From a checkpoint of a small segmentation model.
Model: 8.45M parameters, 64-pixel images, encoder arch vit, encoder norm rmsnorm, encoder activation relu, encoder patch size [8, 8], encoder layers 16, encoder width 192, decoder norm batchnorm, decoder activation elu.
Training: muon at rate 0.0076, batches of 64, held-out accuracy 69%.
Rows from block 5 of the encoder, named by matrix and row number. Rows with one number belong to one attention dimension. Each number is 128 + 32 x the weight over its row's rms, rounded and kept within 0 to 255. All counts start at 0. Numbers have three digits each. After the name is the row's rms in percent of the matrix's.
# q: attention query (encoder.blocks.5.attn.q.weight, 192x192), inputs 0-191
# k: attention key (encoder.blocks.5.attn.k.weight, 192x192), inputs 0-191
q.135 042:079127141145153090154142097078105056074093126121173132138074146124098178130146100136128150128108124185110133181111160099161146111117096127158188090096091114082126178140167105141148148183123180193133098116119111110141087100140135150072171074163106122174171142173139130131098154153152093161095156162160165096085136147089146214179064072116167109158163123156151093109131085154144141131166110149127150104150150082137119093139108140097115095104088127120142190146159126122143107150140139106206102150137103122221133128151111124104125173101177146163096150086115134154092229101085125085
q.136 090:151123099133146098153115132177148115085137141101094114107118108121088134078170167124148170131092123160161126154129134064119091193102099100136107185100110147080146153144133124121147115127135103101160089106196058126087134108136156033082114105139114154224177189097139156158095064114139204133160082202133114094159081116125182106106083115142114121141183147125195118101086149093117112078069117127142204140071139151080106165122162163134137137106158106143157144139124114088140167152116108144121114100190110125153120117182110194120119113121093077132181156132110173108133155112121161103
q.137 128:170142117147125104091088093135145130136181124117125199147091108120180121132153129097134157124112092152129121127176201118129106129165121075114168113099116145092115119141137129121139121119135053127171115160097056152082070112188154112120136141071094106163171081152095116105152054143109111132114135158046144132102084107164122154155088119113117122161114159150129173225120125182088171153145153195209126071092141112148130149179138136116158112170104168098171134148137109101128152129139091126066073149186074155114103096102163111174138138113185129178150106145172142107133185134183087138
q.138 082:088100133132156164142141138044123105138081075130167137163115120092156149159119074118118092159124094115129128180117133157142158113136150122174191075080121118099117110140110128118108164181112153149096176110086140155128091145073131180122158084157114122096125115170116116099138159173174082109075195148183190111090159183144143176184145101121151133151101100176106080112167072175154112161175140171127106142123151126115143044125064118117097135111095119151146117179122185136158063128130128091183121174152152076201146149112130132113096162116164142102109178086121120162135181168135081089
q.139 095:127111160125062158188124181152135180160116134177107144130169127132133052124075139097172140113189125064164125115102102120090144182193128138106125135168182068175126144102129109113094139083117126101105143115124149119134204095118113137126121127126162146102129088116133123127154111071150112060144159104147083165188058141097089119070206157162111122153140088160125080153105139108090145149111096107127096135143101181080120186192111078193140090079099131108107118114126083114124105092129094118091104042076104135136144151162158108097116125165104111110094123154160097087142057126123133111
q.140 071:121115092163122160077149142116150136110153137118213152137112094152194127165141104130128103086153091153131087062127154138134149049135160113123195137118113075094152133113132129141144136151188106115130144046112103138085082135108124149135165136157150123096147125153122122118154120194109076103116108154114138165133094152198134220137106090141170124150077050140104132161181137174092177176123128176158062133152095070139136142110154049153130136115097168102139140127178173142082076121121153092088161135131123123141114112073118098146110161128176115061058154094135111110167148151132076159
q.141 128:110126093176156097100134120128146169103114147156131126134120143116178083162158113165054135182099093153118175100221161086163122150142067078120141157131093164122108143144174171147176037136145137158141082129172070086139090172154095104055111120153086119127146130118145144176107104116133165205108053083142191083072110128139108172145080140105180110108202082109108189145143127133180128127127152068156148146104143122155144098100163160104120104092153095111133111125146130123124151134139131098166155160118130110204089107072147117141143128086134149148151151075135115130147111113194133135
q.142 097:136184103106169101190122147133158083143096164104160164137144126153051098144156127138151144114164130135134159220103138101152122165134123109149136075128129128106126137149121077103082141133065141197113118149131081125104095115201116116040122154083114172173181098111102141104175112130096107121141099117131100110110077105103088093082127092137115126134152092144170160119143107096108121172129132087159116103105071111086112155158122158190092000090064109098153185129102081107168102099148147142140080109109084142079141105149153113167150115156117153196141159156139117179119133115097145092
q.143 065:141162155111126102110126106161096118121135147118076100120142164136093124155101167177132107133091137118154137084111103133122118100114170159139099126111130156166152059119075178141170090102105153064143143166117179136132163120124114157164051130166114116077091116124128142167105182086113145162125131084135116126130229129114091078174139151116124121087125158064103162142188135119128101094113142141048150147127122128179186107094160154075148174217216122176073090091136146137095136138108176159177162134112140074084120132116134118155159120117102197087084088143144108119098071144188118102
q.144 092:196143150070096147114074183076107047166114121136142148110180190136110127187160161111151128129188157078191085195120171125117112139110149138084068135120141099101118139096158138116130106089168137130105143148104147172086134088140118122154108122106131076131118110173088129184116141118111085095163192150131170158086096173118154110059108115109140114082161130131165113105109150082161081063124123191183160091132121122135130110124064133136140121118066122105117086102125098132156108129118159140131142114173129047074126122154113185058097148074137148138151090153098147120147122206141110147
q.145 057:063115090159136080164138124077122160187156107101141161089177209118157162133130153132118053164151094152101104129135111164131147099102117138107095091111127111141141172164140069174196161164086109169108193146113051140135096106191144186130112123108102138106159133116138173121152108151150074138114146148119187103069144134147103124109063151114120079171101078072107146097174079085102101161137107133139090118143150118136098110174129178144128109141073106144141192145133087162122140155178117135194139115100062180124106131176097063089100142107147172101128125111146089172135109083136129123
q.146 103:185102129114099127183159181121150101113115140135079033166126110094113115087113154080101131147086148089159112165124137183105107131138139079133109125137154154135058112139147151081102124081127129095158119150187205108148183132117135111149102141092169135112107130106118091139151114147110162122069106118113099160093207082097170146176153087106101144127208142124168172089059092150158102106131135152158161130124068128108170150153178153114179129139140161164176134128127096180142135101091053106125115157126158134125134130183167151138117141132086135185122125203144150040059133112129108138
q.147 109:105111147085139165119128128112154129119166094151170128098154126101151133122080094096121135127140134091133114180132103140139114155122172159135076103121113105148121140096081077153210116128099143118084109074187141123132189109154152187147086118150086105143125099142135109120162146093154116168042124134112081099059121134133134175152120191128157108162114122105097154147118104122097133084133046080148122136117150083184112112146119255165132122114119167103130171125093087163200181141159090111148085151138113132121137111206098104105122099097153191104115129093205155111098085078167141143
q.148 112:139148110178159150107122096171098096067137111141098150160103137187120067126114143159138119113147080155093080107146163083106131089100158165129132120169113059085076077109215131107068152097126136166113116132092104085124080128050095101126094131112105140131146120112087162131082086173118105114163124140164104114118169089115098075071127133182120153074130138141124111119129233121158162123131146161095153109084147146145141121129125106173060156095124132144126135147118162051063107155139152175105119149126139098128154097175070111161139155134117111132207155157149112218161146160160122148
q.149 086:106124159194115125188184130165173144101120119115081100150105090146134109052131133142102146152112124160078150018124096138127169111183096076133152132146133146121146109168165177104096124090126125115177151101145138079132139133138142101136152139097205174106126144138180076059086103181129166123068070091096110163162139111075098073151129121171135196173165131151151179171154140177137130139080150135104147160135075162123186152082186074127166146138156168154123118133158137140093129083137070120125122111117203150144159130097126129118129118174119104124128167157121117073106126097081120146
q.150 086:100122176119093135133178122141113147132074150167124135135162150151128115095149117115111147178106138188148112053103121102153189137140110140127113157154075184148140102106171148127170086104120121117131161093153099169101165130124136150133137134140188110121108136189179092069114124162108150133131173124122129174159096172128075063143109183168145165177089105159165139130090076130137101109087106186110170158129084086156128109111082126099213136138147187113055080131141090167128147083139092145162158110106199164087121090132052101055145169134164122052109118142131112112158131082102095153
q.151 123:120101152101101093106092134101119095187120121141126166152162192107097112163175141120156144166158112159156140109111089097081145089086127125109123143110105176136068105135163097172178165154149116109100088169143103168135102146165188126032136129184155096127170205157162112140128124165075117162185187158119144148079162121136075109110081161154111076114124102154138120056050133082121110098177129167141121152191085122125155076143164164140123138130070166135098180115153096169130131156120116172168178113097128147135127084147122091079138157101125156088075090105136121136128142074112112076
k.135 044:159130140156182102151157165167124131170122145158083069122114117148118156124109151119096122149133154114135107147136100164163130152158094061043099173118098109169124143109136083155103011093135124128140158102218158121096131086042152098138141142073087064152128119059111107131132137126118120172172052144113106078138112098109123152143152133123126081146104192190123153143145189127138113102062144200146106131171090099121155120097164103105159130149118089146116123104107148114096143094132136127084157072086179160118140127111102118081115098120100086128150134128147168083117111175048110116
k.136 084:163113154169124230136113156153114154159185152101098152135075093114178115119143178102149095115089143102190103082079137174147154160171143119136137194114156155133078107098161111151073150139083102079183116090122168177085179116166194159112099127206165107112133205139065112124151138160127149110128113153112078113106095122138124074139162159181099120088088122141106124156088133131083144115132175166123110084121135135112079128147150133086102114071090142147191098083107111118090078137156082095054109159089118125092162139121110122158113159118142119100105155143132116084142142140097077166
k.137 125:122141145080155109100087151141100130090145170156131125126111084135130122128112187159085095099135100172082159153147069139163124089117133167102098147192143089156121186131139132135109062157156195152117154089045108103184139143144168098086125058142150095057119107139065153137098128098122062139129132151164119145117125083152095119063180184102175139169061136131079103069102116100060124121107079085133124120157134094137158119119038127142132089088122112075137153141157111142132144128118094078166167095086087172118074111097086129133116135146148165114151114177159096135092118114122166120
k.138 075:126128095132136072148175142130098126119119110107170086151174128124137123149119102096071136124164163109063134158182082117154117133146161114005114168155081060156153130112109084145169082146143141198099159094193128132156096073117089095151171131065115099172154106103155133138143126108143078163143092124155083126135112066126164151125128131123129138125091144143152163130228162118136114173048155130147109130136078095102178186077110078123156126201155124140097127163139177181149169075068140129150111120114165141125128146139123158122128114127117123159140119096134130120126135207079139094
k.139 093:121130125137099108106162145133190116105171151084136182118141165092068090117152080137146140123152116155158155098139171123081133093116121106224174069113145173075167096127160145200146135147154165140123069151139134192140131143134149172125143204194150214118110091211180105122156047130130136138111125128096191169123131135146116134149096121071150152075209111114128121144101131163142140127172121070171165136143146133124107128083119143154132148134147121126135122132134093121106143123114058174092111090170097142208147074157172087152148129177146119120095129151128118148123115124171168119
k.140 073:115157101096127095179097126124113071064079128157129104128157115129117137119102086184111125135129088164125145085108153100074113037131111111151202111140126055153140101114105115124155126179121125186054082078166127123193107147143079126112162116130114112158070090121178177116139178133115104215144142113094171088112169114108108113150125111025102132155180127132143147088154170094168109094166087081139109152138112094146180131089128159183105158167163126099114127159132107123151131040094118163140123126169100130170150128145084139143170125135147177125130106073178107160117101130125132147
k.141 126:154133148118103156188112145139098185185133149132102111122115124156110113070070160151122138158081132117167133116178184137145109166094082150146094124138173094153130160137088066168120068098098039122128132112111140072155137178108089117150073144126138155154136143125135170124096175126105101111101120086153135066131224154060098150069157146078092082178096133158120091111083170105075102097129118180115114115141133106114115129152110147095064148139116049121126134092154158085110098135169150091073157126112149148078136106124090127145161123114096080160201085102101058133136153105110115121
k.142 076:086118114108124099127135142132109101138180150096160160162109162151075130102129102175135115156165132169149136114122087181083138141154122086060099124172147175112185093120150188158129138170199177119183135154087089128095121123112159114130117071097120139140130113166148156159116069115107180129145143177128145101116037165182071108128154138151221097068158098136153054175043106094111155082095140128137156120132168136068135102148169116082123125107145109130148113101079093143110087091135104122127111107125137123134153174145153148098179104139146080137161203166184107100129096171106157133
k.143 062:111149089106148194140129146153133133143114142150170139149109094190111150166140165102163149073134169078111076152137096090167106175103119139103064145089108138101121150165117154090090180075099094106191134129134144108091140102128113137123120125104134148125126181063110152142075120184176140017102161112152066123180138161130126108083073068180146158122088092090104150089149118128157153154081132127096132167103085120159123159170112100101129160086145161149165165095183158157130146178169160125168145161122148091071114150151167180101117125114105113164080160088097168120166158084160147087
k.144 095:133125183155109106083087148099156112152158091131102171154096154065080110101161185110091150126114134107092153107054172099070127128122097139152041109130095171102101132142131061133077113167136104095115110088093174171122169075111162106108109087108122092165127128117148079150111108169160122082185133144144089130141114165114187112123184106068058138077074120133183135113134074123084119170146145064095109130091127112114119173105136084137135135147070117109165089130105132147081153191127105138114119161154148126120141144149170119192096157093168117108114105199118176114116181129107108182
k.145 057:181135124112139154179135149098084153055167130154119130144084087170087192101131155117142139167148147117145168042136180108144132159122108122126152109154157116140142096120120111159167153049130089145139119106069165100106172142172122158209124181114150176105118095148138178132085145166141107139102071152093155108150108207115064098120144063086183146095057122143167171062128124148152086131118099143055112126121152137113108120135091086110126107112122120124167159152109164161139136173141089140130125115112162119126153118088103085159106046152104157108125132078138093090201129155130141182
k.146 103:155143152142073106126110109119148119139138191136121180153125148121128182153140114076076140076137091118112128163099115132140104143128148101156152127158114149119101188093180186089101066109124141182090066152158123187098142140173168088134110148124106141133129082124101112109157112125075108102137141129081095194136066118165082108099156083151048121121146065058109116158121066109121106105085147102149125121116099151098077087111133112175171060141144151146076148132111116161159143095152140133127138122175151090125083140053156097114072100077177078113165154200205145119158105112160141153
k.147 100:159126149123073161137113108182091115109216123159141030159143107123176158106112128144135090151102127152088153129157177143127110150148184179105140076069123136112121085105155163088148122055120091137103120177151138172077157161160108095123075134126143149121108071118114188127125114107114094167117123111134144066139159109127085170156113141111159089113116116094164160116141156181125114119121125162133129128095134183154214136124110099178130137194159096086170116134136189146119178128103097186180134171148171092154088155150155039124139136115098151164147054120164137139168091126169144167
k.148 116:107124113106116153083118160112145153149126113119150161108115158147139144173163156154122123091149093144145090152201091076130106095116153141147150199124121096129166075150146155151137099093166060143143159121088033096181097102134143174091156126112155048108170110091132098115129130148090186129120122104131163158112080108156107122113076126158146143087078169121125100108099195152098124193105099178184159051135057150100151083111143123146075090054065141181110147104152135074113125140155159122114142119150125135114202109075172129157104107157143134150156125094088148110137108174069118137
k.149 074:127160068142142093092133107138100138136119174118128175127164159129155081197118044119145145132090080136128100182166099140187168115125111115152196165132111172138147159141194130146114136159120141163114131097115125120139060103147200084114149130117100159140128158095098089099164085082095091115083148135123123188135086134090100123098104158183114153118160128099112123140097138111116098050132171152165165078154099120147072066111138164115138123100128129146065151105120069144209171042119149151139159061132123158144097113101125117143104081125174151184177129107175128188134107088147156116
k.150 101:113176115141148158097118120109089075163131108116104142169137115090131099089124085102126140170088138151096154100096155108156155145135112136181119095109102192091132163163148108096091152187122105110135142109090219127130102085162201123172103140127092180173132156118087093156168066098189081136114132154130165148135128145049098111109155127124070142103131158156185166144093131126098110087136190113108121120107153114118114118127126086115151170129148086089162108124066152165194153105087111198120135077153156172109076133155141123201101137119147128187162058164140111193143091080157095121
k.151 129:117102158121116140187108123064158172160196126136154107191136090180146189167155125102075112134175158161132148019115144101125063143144145098169127088130143165140098128134108119172103140110114067139151111144072180156118135063144168097187125133084151114119156076127142126162096105131112081126136127119075122145148127180083089085147128069172106095114082166151182137148109136108159081086075143126111095142098135150060098120156064110098172110189128108153108122113066099180159108150119129152156141086154136119093153161093133125155074127116119111145153145171141093133159114137171067115