config = dict(
    encoder_arch='vit',
    encoder_activation='relu',
    encoder_mlp_ratio=4,
    encoder_fused_qkv=False,
    encoder_parallel_block=False,
    encoder_patch_size=[8, 8],
    decoder_activation='elu',
    residual_init='none',
    muon_scale='match_rms_adamw',
    batch_size=64,
)
Rows from block 6 of the encoder of a small segmentation model, named by matrix and row number. Rows with one number belong to one neuron. Each number is 200 + 40 x the weight over its row's rms, rounded and kept within 0 to 999. All counts start at 0. After the name is the row's rms in percent of the matrix's.
After each neuron's rows are labels from the 100 images, of 14976, where the neuron reaches its highest value: "responds to" is what is common among them; "lies over" is the class under the peak. Only what is clearly more common there than usual is listed. The data: Sentinel-2 satellite tiles (TerraMesh). In brackets: how many of the 100.
# fc1: MLP up (encoder.blocks.6.mlp.fc1.weight, 768x192), inputs 0-191
# fc2: MLP down (encoder.blocks.6.mlp.fc2.weight, 192x768, transposed), outputs 0-191

fc1.36,244,193,158,191,248,280,194,194,148,170,223,224,223,139,208,134,265,173,252,161,161,244,234,152,181,144,223,144,136,205,228,217,225,219,204,188,110,158,165,222,276,199,232,152,221,149,251,197,176,218,218,215,224,124,207,124,209,238,168,181,203,167,204,193,195,183,176,161,195,206,201,199,191,201,208,145,148,193,240,223,259,214,208,210,247,233,165,177,195,207,207,210,167,210,218,174,164,231,211,202,109,198,179,150,118,140,224,248,228,258,137,217,150,286,209,203,146,236,253,182,193,175,295,215,255,207,214,193,206,261,210,220,170,252,165,227,172,296,225,209,138,161,238,86,188,226,255,257,265,216,236,243,179,219,249,222,142,225,215,165,238,205,170,227,204,181,155,270,203,231,164,229,232,215,287,240,273,146,252,226,239,136,255,238,221,138,248,148,218,169,214,163,181
fc2.36,247,220,205,215,186,232,138,258,165,198,240,179,173,193,242,210,191,208,188,240,215,177,193,217,245,209,141,294,178,185,203,149,156,177,167,209,187,146,163,192,254,214,183,163,248,225,160,190,208,190,218,157,151,212,185,142,166,98,200,172,246,195,263,206,179,152,151,221,219,255,151,193,162,186,188,227,293,159,188,249,163,219,207,227,191,148,274,245,153,198,278,178,187,256,218,157,207,254,156,278,162,220,225,236,240,130,219,191,259,192,271,187,169,106,227,225,240,205,165,258,254,203,142,217,268,311,241,124,186,223,229,232,247,201,186,255,202,189,237,239,242,155,116,143,164,163,217,293,181,234,161,180,216,227,146,195,167,251,212,232,267,135,209,173,231,232,261,179,217,180,233,233,154,235,171,219,185,229,205,237,217,185,192,230,200,212,159,263,194,265,160,152,137
responds to: crops (75); main land cover: crops (64)
lies over: crops (64)

fc1.87,136,189,186,257,202,230,212,264,163,212,190,175,168,228,210,188,255,232,154,237,171,128,181,217,221,226,203,289,146,188,234,173,186,238,214,254,187,221,179,210,234,243,174,214,209,161,191,163,278,207,231,181,196,192,256,208,249,229,207,232,251,124,165,217,282,166,248,206,190,158,160,263,147,177,162,46,207,209,193,203,213,221,189,181,212,183,192,194,180,246,169,237,218,241,215,165,222,227,119,187,163,194,198,211,263,179,218,281,258,190,173,141,174,281,158,240,191,131,248,201,208,159,229,185,234,268,193,274,205,223,195,273,213,186,222,183,283,261,204,143,269,161,247,238,209,241,245,189,225,161,254,144,209,204,266,188,211,117,186,151,142,159,188,196,184,108,206,228,207,131,240,126,233,165,175,234,274,144,193,192,201,209,275,194,128,189,220,151,177,213,178,208,189
fc2.87,139,226,141,215,203,255,271,197,199,224,264,238,149,210,156,200,224,206,268,246,175,191,227,200,164,147,222,204,136,241,185,201,113,175,226,167,212,146,233,152,239,144,174,185,208,215,197,164,125,246,263,189,157,225,220,112,215,204,242,172,202,207,194,148,217,194,146,159,236,169,184,262,212,173,250,160,231,177,223,189,213,213,136,230,160,150,203,202,233,168,209,205,132,223,217,224,284,204,224,164,257,131,172,255,172,118,245,179,177,160,242,302,182,238,171,156,150,154,216,195,160,165,167,128,264,218,218,246,161,239,241,217,168,249,217,208,290,233,209,217,198,139,154,129,191,266,169,310,245,125,239,189,159,219,225,148,197,199,279,213,202,185,176,284,236,227,289,177,163,217,197,181,182,159,185,202,205,148,196,178,168,155,159,176,170,207,184,195,267,208,205,159,186
responds to: crops (64); main land cover: crops (52)
lies over: crops (49); water (32)

fc1.68,145,200,171,169,227,210,164,202,171,179,246,162,262,194,186,176,208,161,208,123,184,163,255,196,203,271,216,194,207,175,232,210,199,147,207,165,175,179,249,217,223,195,224,208,251,77,150,230,229,297,161,179,191,259,191,201,157,247,144,291,219,125,217,243,268,166,170,241,216,196,206,118,189,173,194,131,237,158,264,232,213,161,201,215,192,139,248,256,203,163,188,214,153,207,174,216,155,185,210,171,224,124,213,188,213,216,218,209,160,184,252,177,203,234,272,275,172,154,223,151,202,210,288,134,214,242,277,267,202,267,225,225,218,183,248,224,181,177,220,233,183,251,146,237,188,206,179,205,271,237,173,201,223,172,248,153,135,155,179,149,169,215,158,183,164,182,194,187,218,216,167,215,111,148,162,141,260,229,243,191,124,247,211,206,167,184,285,179,308,215,197,240,205
fc2.68,149,203,217,239,202,177,217,196,237,262,205,241,181,203,190,234,215,172,208,231,221,189,149,212,179,85,270,151,215,234,232,174,209,210,183,221,192,222,128,230,216,159,216,260,156,187,239,166,145,157,277,228,225,207,225,148,206,153,149,167,228,231,211,232,174,194,241,248,215,269,269,220,191,242,221,301,253,243,200,139,304,249,234,231,125,216,198,213,191,177,240,175,231,160,295,176,165,207,142,232,284,149,190,304,185,235,168,172,194,174,183,205,157,250,192,218,205,218,187,161,191,198,139,244,215,234,174,157,140,220,199,153,278,212,155,162,184,241,242,230,204,194,175,123,241,246,267,275,189,248,280,228,155,182,185,240,242,194,161,181,188,227,220,225,227,231,172,175,217,204,206,197,232,234,241,172,147,216,181,259,332,196,190,190,211,206,146,228,247,201,265,163,183
responds to: built area (95); crops (94); main land cover: crops (59)
lies over: built area (56)

fc1.244,335,185,184,240,233,224,197,244,242,206,214,199,154,210,168,259,184,157,222,206,147,240,143,159,212,186,186,105,149,186,268,151,194,218,192,191,269,269,190,234,233,202,201,234,238,191,297,168,209,169,196,159,238,204,220,217,254,150,186,201,215,231,201,265,190,220,168,142,287,177,206,195,179,144,175,236,170,196,219,189,247,65,98,211,225,220,156,269,220,217,233,302,192,125,250,207,184,176,207,239,138,131,223,249,264,200,196,206,227,253,195,243,192,259,144,205,138,195,240,167,216,233,269,115,247,290,178,271,228,250,158,207,259,174,190,214,197,226,173,254,174,191,177,169,176,195,236,237,205,179,212,231,199,189,259,215,214,187,173,264,152,181,250,201,219,240,191,209,138,177,236,165,208,209,197,248,225,179,291,159,206,224,228,163,245,232,220,197,266,213,216,277,177
fc2.244,311,205,210,195,232,224,168,190,182,253,170,175,175,185,199,155,141,223,228,228,176,244,269,221,180,222,205,208,131,153,220,214,154,154,118,149,211,195,222,160,211,178,207,200,266,212,151,164,213,214,201,226,128,255,197,159,225,184,214,228,184,155,200,177,198,223,247,212,137,218,165,210,202,192,242,174,187,222,196,297,208,262,198,205,144,164,177,161,177,209,146,222,233,121,274,236,182,168,157,248,179,217,225,210,172,163,165,278,210,257,199,112,150,171,145,255,305,187,246,123,245,196,183,165,238,233,231,166,235,215,250,274,238,200,202,176,262,176,177,208,129,132,221,200,259,193,127,191,295,179,262,217,141,103,192,194,237,216,177,155,159,236,167,234,154,205,148,197,200,203,174,140,187,218,260,172,144,201,213,147,165,309,202,178,221,235,219,238,219,297,196,198,244
responds to: crops (95); main land cover: crops (92); built area (67)
lies over: crops (92)

fc1.762,217,172,179,183,201,217,167,164,243,261,254,179,181,195,137,238,223,179,282,147,211,188,188,156,164,225,208,231,189,255,167,145,217,230,118,176,191,269,200,200,128,191,170,223,199,184,254,135,174,198,195,233,163,241,220,254,191,230,192,179,247,260,232,217,286,205,157,158,133,279,317,160,276,235,211,230,134,223,193,142,204,234,130,273,174,187,127,209,163,180,154,191,197,104,192,155,201,226,210,207,244,125,156,167,199,231,184,256,167,104,301,224,141,202,183,167,179,181,176,144,196,109,289,191,170,244,248,239,245,198,184,216,263,150,204,205,204,185,198,226,158,203,217,213,207,145,210,170,180,253,190,207,265,204,230,263,201,240,169,184,138,169,191,203,164,176,174,139,216,197,156,231,203,211,173,183,261,234,201,195,188,148,165,191,261,155,156,173,202,206,173,222,211
fc2.762,209,232,210,145,206,151,208,224,202,188,162,206,166,238,241,262,195,186,229,189,173,228,191,198,241,258,144,289,159,201,210,163,184,188,222,205,193,244,147,154,242,223,186,156,192,189,193,175,212,215,249,262,207,192,250,185,184,145,210,155,198,216,313,243,205,194,193,162,230,116,208,172,181,156,182,146,184,208,140,177,142,256,216,229,108,243,212,167,198,200,144,149,268,208,203,172,192,123,202,174,200,170,175,284,177,221,193,181,269,153,218,194,223,243,179,183,270,263,170,154,138,201,213,247,214,257,170,160,145,203,293,234,270,149,208,226,197,215,261,240,140,218,179,178,172,136,153,222,198,250,158,203,188,156,223,146,173,223,157,271,170,190,216,190,153,218,143,120,198,261,165,155,240,111,185,277,205,231,233,208,309,221,207,244,233,231,188,166,279,245,173,232,222
responds to: clouds (61); main land cover: crops (43)
lies over: clouds (30)

fc1.96,142,223,233,173,199,128,186,227,162,229,197,155,233,181,172,167,155,135,248,229,161,180,158,285,183,138,164,138,259,171,153,231,144,165,175,182,164,218,205,185,222,224,237,198,256,188,208,167,144,220,237,255,218,197,164,255,223,248,207,126,211,196,222,160,242,201,173,220,212,192,186,124,220,231,265,139,136,167,187,229,247,183,144,248,166,191,234,228,218,136,244,266,197,231,176,152,140,276,185,167,236,238,147,116,165,218,206,267,276,273,213,192,208,176,140,218,188,221,202,273,138,203,199,204,179,168,235,213,192,207,176,183,129,210,250,210,226,166,175,211,187,290,195,177,102,232,191,234,157,225,275,120,260,196,175,152,185,224,185,163,253,227,138,215,249,158,212,206,247,202,215,116,217,267,240,208,224,206,216,183,217,201,113,200,290,183,247,206,252,243,187,163,193
fc2.96,146,234,188,225,192,253,220,186,283,171,168,178,234,227,211,274,232,190,165,169,198,221,232,147,153,172,168,204,237,186,216,219,182,189,157,157,173,250,183,208,267,252,184,204,184,224,174,281,201,207,242,224,216,217,232,217,161,218,189,160,201,152,254,191,250,218,223,191,169,258,267,85,166,208,244,230,266,118,209,189,98,177,190,185,127,178,185,198,179,241,170,169,205,211,253,184,192,250,104,266,212,161,220,175,266,203,179,248,199,227,154,225,298,190,171,163,204,237,196,236,178,165,177,188,163,182,143,128,212,261,222,176,155,138,175,187,139,192,196,247,205,212,229,162,205,146,254,175,246,208,131,124,234,272,241,177,204,212,249,170,215,129,192,206,156,256,201,187,223,158,245,231,202,301,180,118,242,216,178,201,183,186,192,235,112,175,248,114,167,137,220,226,193
responds to: crops (94); built area (88); main land cover: crops (85)
lies over: crops (81)

fc1.350,130,227,203,169,177,172,235,177,134,184,175,248,246,191,154,168,215,186,148,261,207,131,205,161,210,159,236,164,204,216,197,277,159,198,188,218,236,244,252,192,213,241,256,182,213,190,245,122,221,195,193,241,173,229,122,208,132,246,196,222,138,214,184,169,233,285,129,211,158,184,291,224,277,184,300,143,230,229,169,207,218,189,104,167,156,186,161,271,263,194,223,115,118,243,224,210,197,233,196,202,197,130,201,189,163,179,150,207,215,165,213,218,218,150,235,216,236,85,221,179,218,149,210,243,159,189,208,227,206,220,191,195,234,202,234,217,222,214,210,330,206,217,160,215,192,233,209,208,198,172,233,261,212,179,184,247,243,180,147,211,247,260,240,218,229,219,239,161,169,241,188,203,250,206,261,170,213,128,116,223,198,180,218,201,164,115,103,196,191,206,218,186,249
fc2.350,118,192,274,218,149,219,141,260,180,206,193,135,187,186,216,165,218,252,219,136,189,256,215,137,152,183,205,183,181,248,180,244,207,157,250,265,162,224,156,191,110,223,174,246,217,161,171,212,214,208,160,199,234,208,241,194,223,210,227,197,259,161,178,148,166,231,162,228,100,253,178,204,261,211,190,156,200,244,182,260,212,225,223,199,234,262,245,235,208,203,264,243,186,143,196,196,165,191,196,199,200,142,221,180,272,256,165,201,95,155,160,98,184,239,213,167,259,190,249,189,218,200,233,148,169,201,222,230,294,207,193,202,187,230,235,196,175,64,245,225,243,178,268,147,189,192,184,152,220,257,212,229,231,304,144,204,170,201,186,273,188,261,219,168,157,211,161,235,173,159,271,265,186,210,220,200,228,206,198,177,172,207,186,257,158,181,149,176,191,255,186,175,285
responds to: crops (85); built area (70); main land cover: crops (68)
lies over: crops (60)

fc1.708,073,210,223,213,232,148,265,179,204,257,215,188,231,201,146,219,222,233,230,165,233,174,275,228,174,172,233,164,200,233,204,228,198,202,236,209,224,251,167,163,186,148,227,254,244,167,242,246,197,99,199,222,219,226,194,279,130,251,190,176,180,218,172,238,219,204,143,154,169,198,283,199,195,184,189,124,203,242,202,227,265,192,196,199,165,270,151,261,321,172,165,275,49,188,210,242,248,181,189,189,261,198,242,182,230,194,233,221,239,242,203,198,167,196,221,197,179,225,188,233,175,135,315,241,225,258,272,163,189,317,187,238,167,200,232,242,181,239,202,272,183,210,227,212,172,260,182,194,178,248,193,176,232,218,224,186,176,188,199,235,130,143,204,194,174,197,179,170,204,174,228,171,146,186,150,134,288,219,162,234,220,205,214,220,188,146,197,166,224,154,117,189,216
fc2.708,075,240,169,190,193,229,165,138,163,206,223,194,185,212,185,154,224,225,198,189,157,198,156,233,223,163,185,223,185,199,172,160,245,213,128,181,187,205,166,299,215,231,191,154,166,137,162,246,235,225,157,231,210,116,215,188,200,240,201,174,184,182,233,175,225,209,223,144,175,179,182,217,210,253,209,265,166,201,145,173,181,148,87,198,281,203,190,229,131,227,152,263,184,190,289,212,172,197,193,208,214,97,160,280,182,196,203,210,214,148,184,136,118,135,264,238,196,186,227,155,192,209,219,155,216,191,153,178,174,164,233,213,216,187,203,245,284,162,165,179,149,123,210,137,265,137,202,190,110,100,195,279,218,230,200,188,258,192,211,226,227,185,170,170,182,241,114,190,182,199,265,192,178,195,260,136,122,159,182,180,245,188,237,184,198,192,251,246,238,242,275,158,236
responds to: built area (77); crops (67)
lies over: built area (44)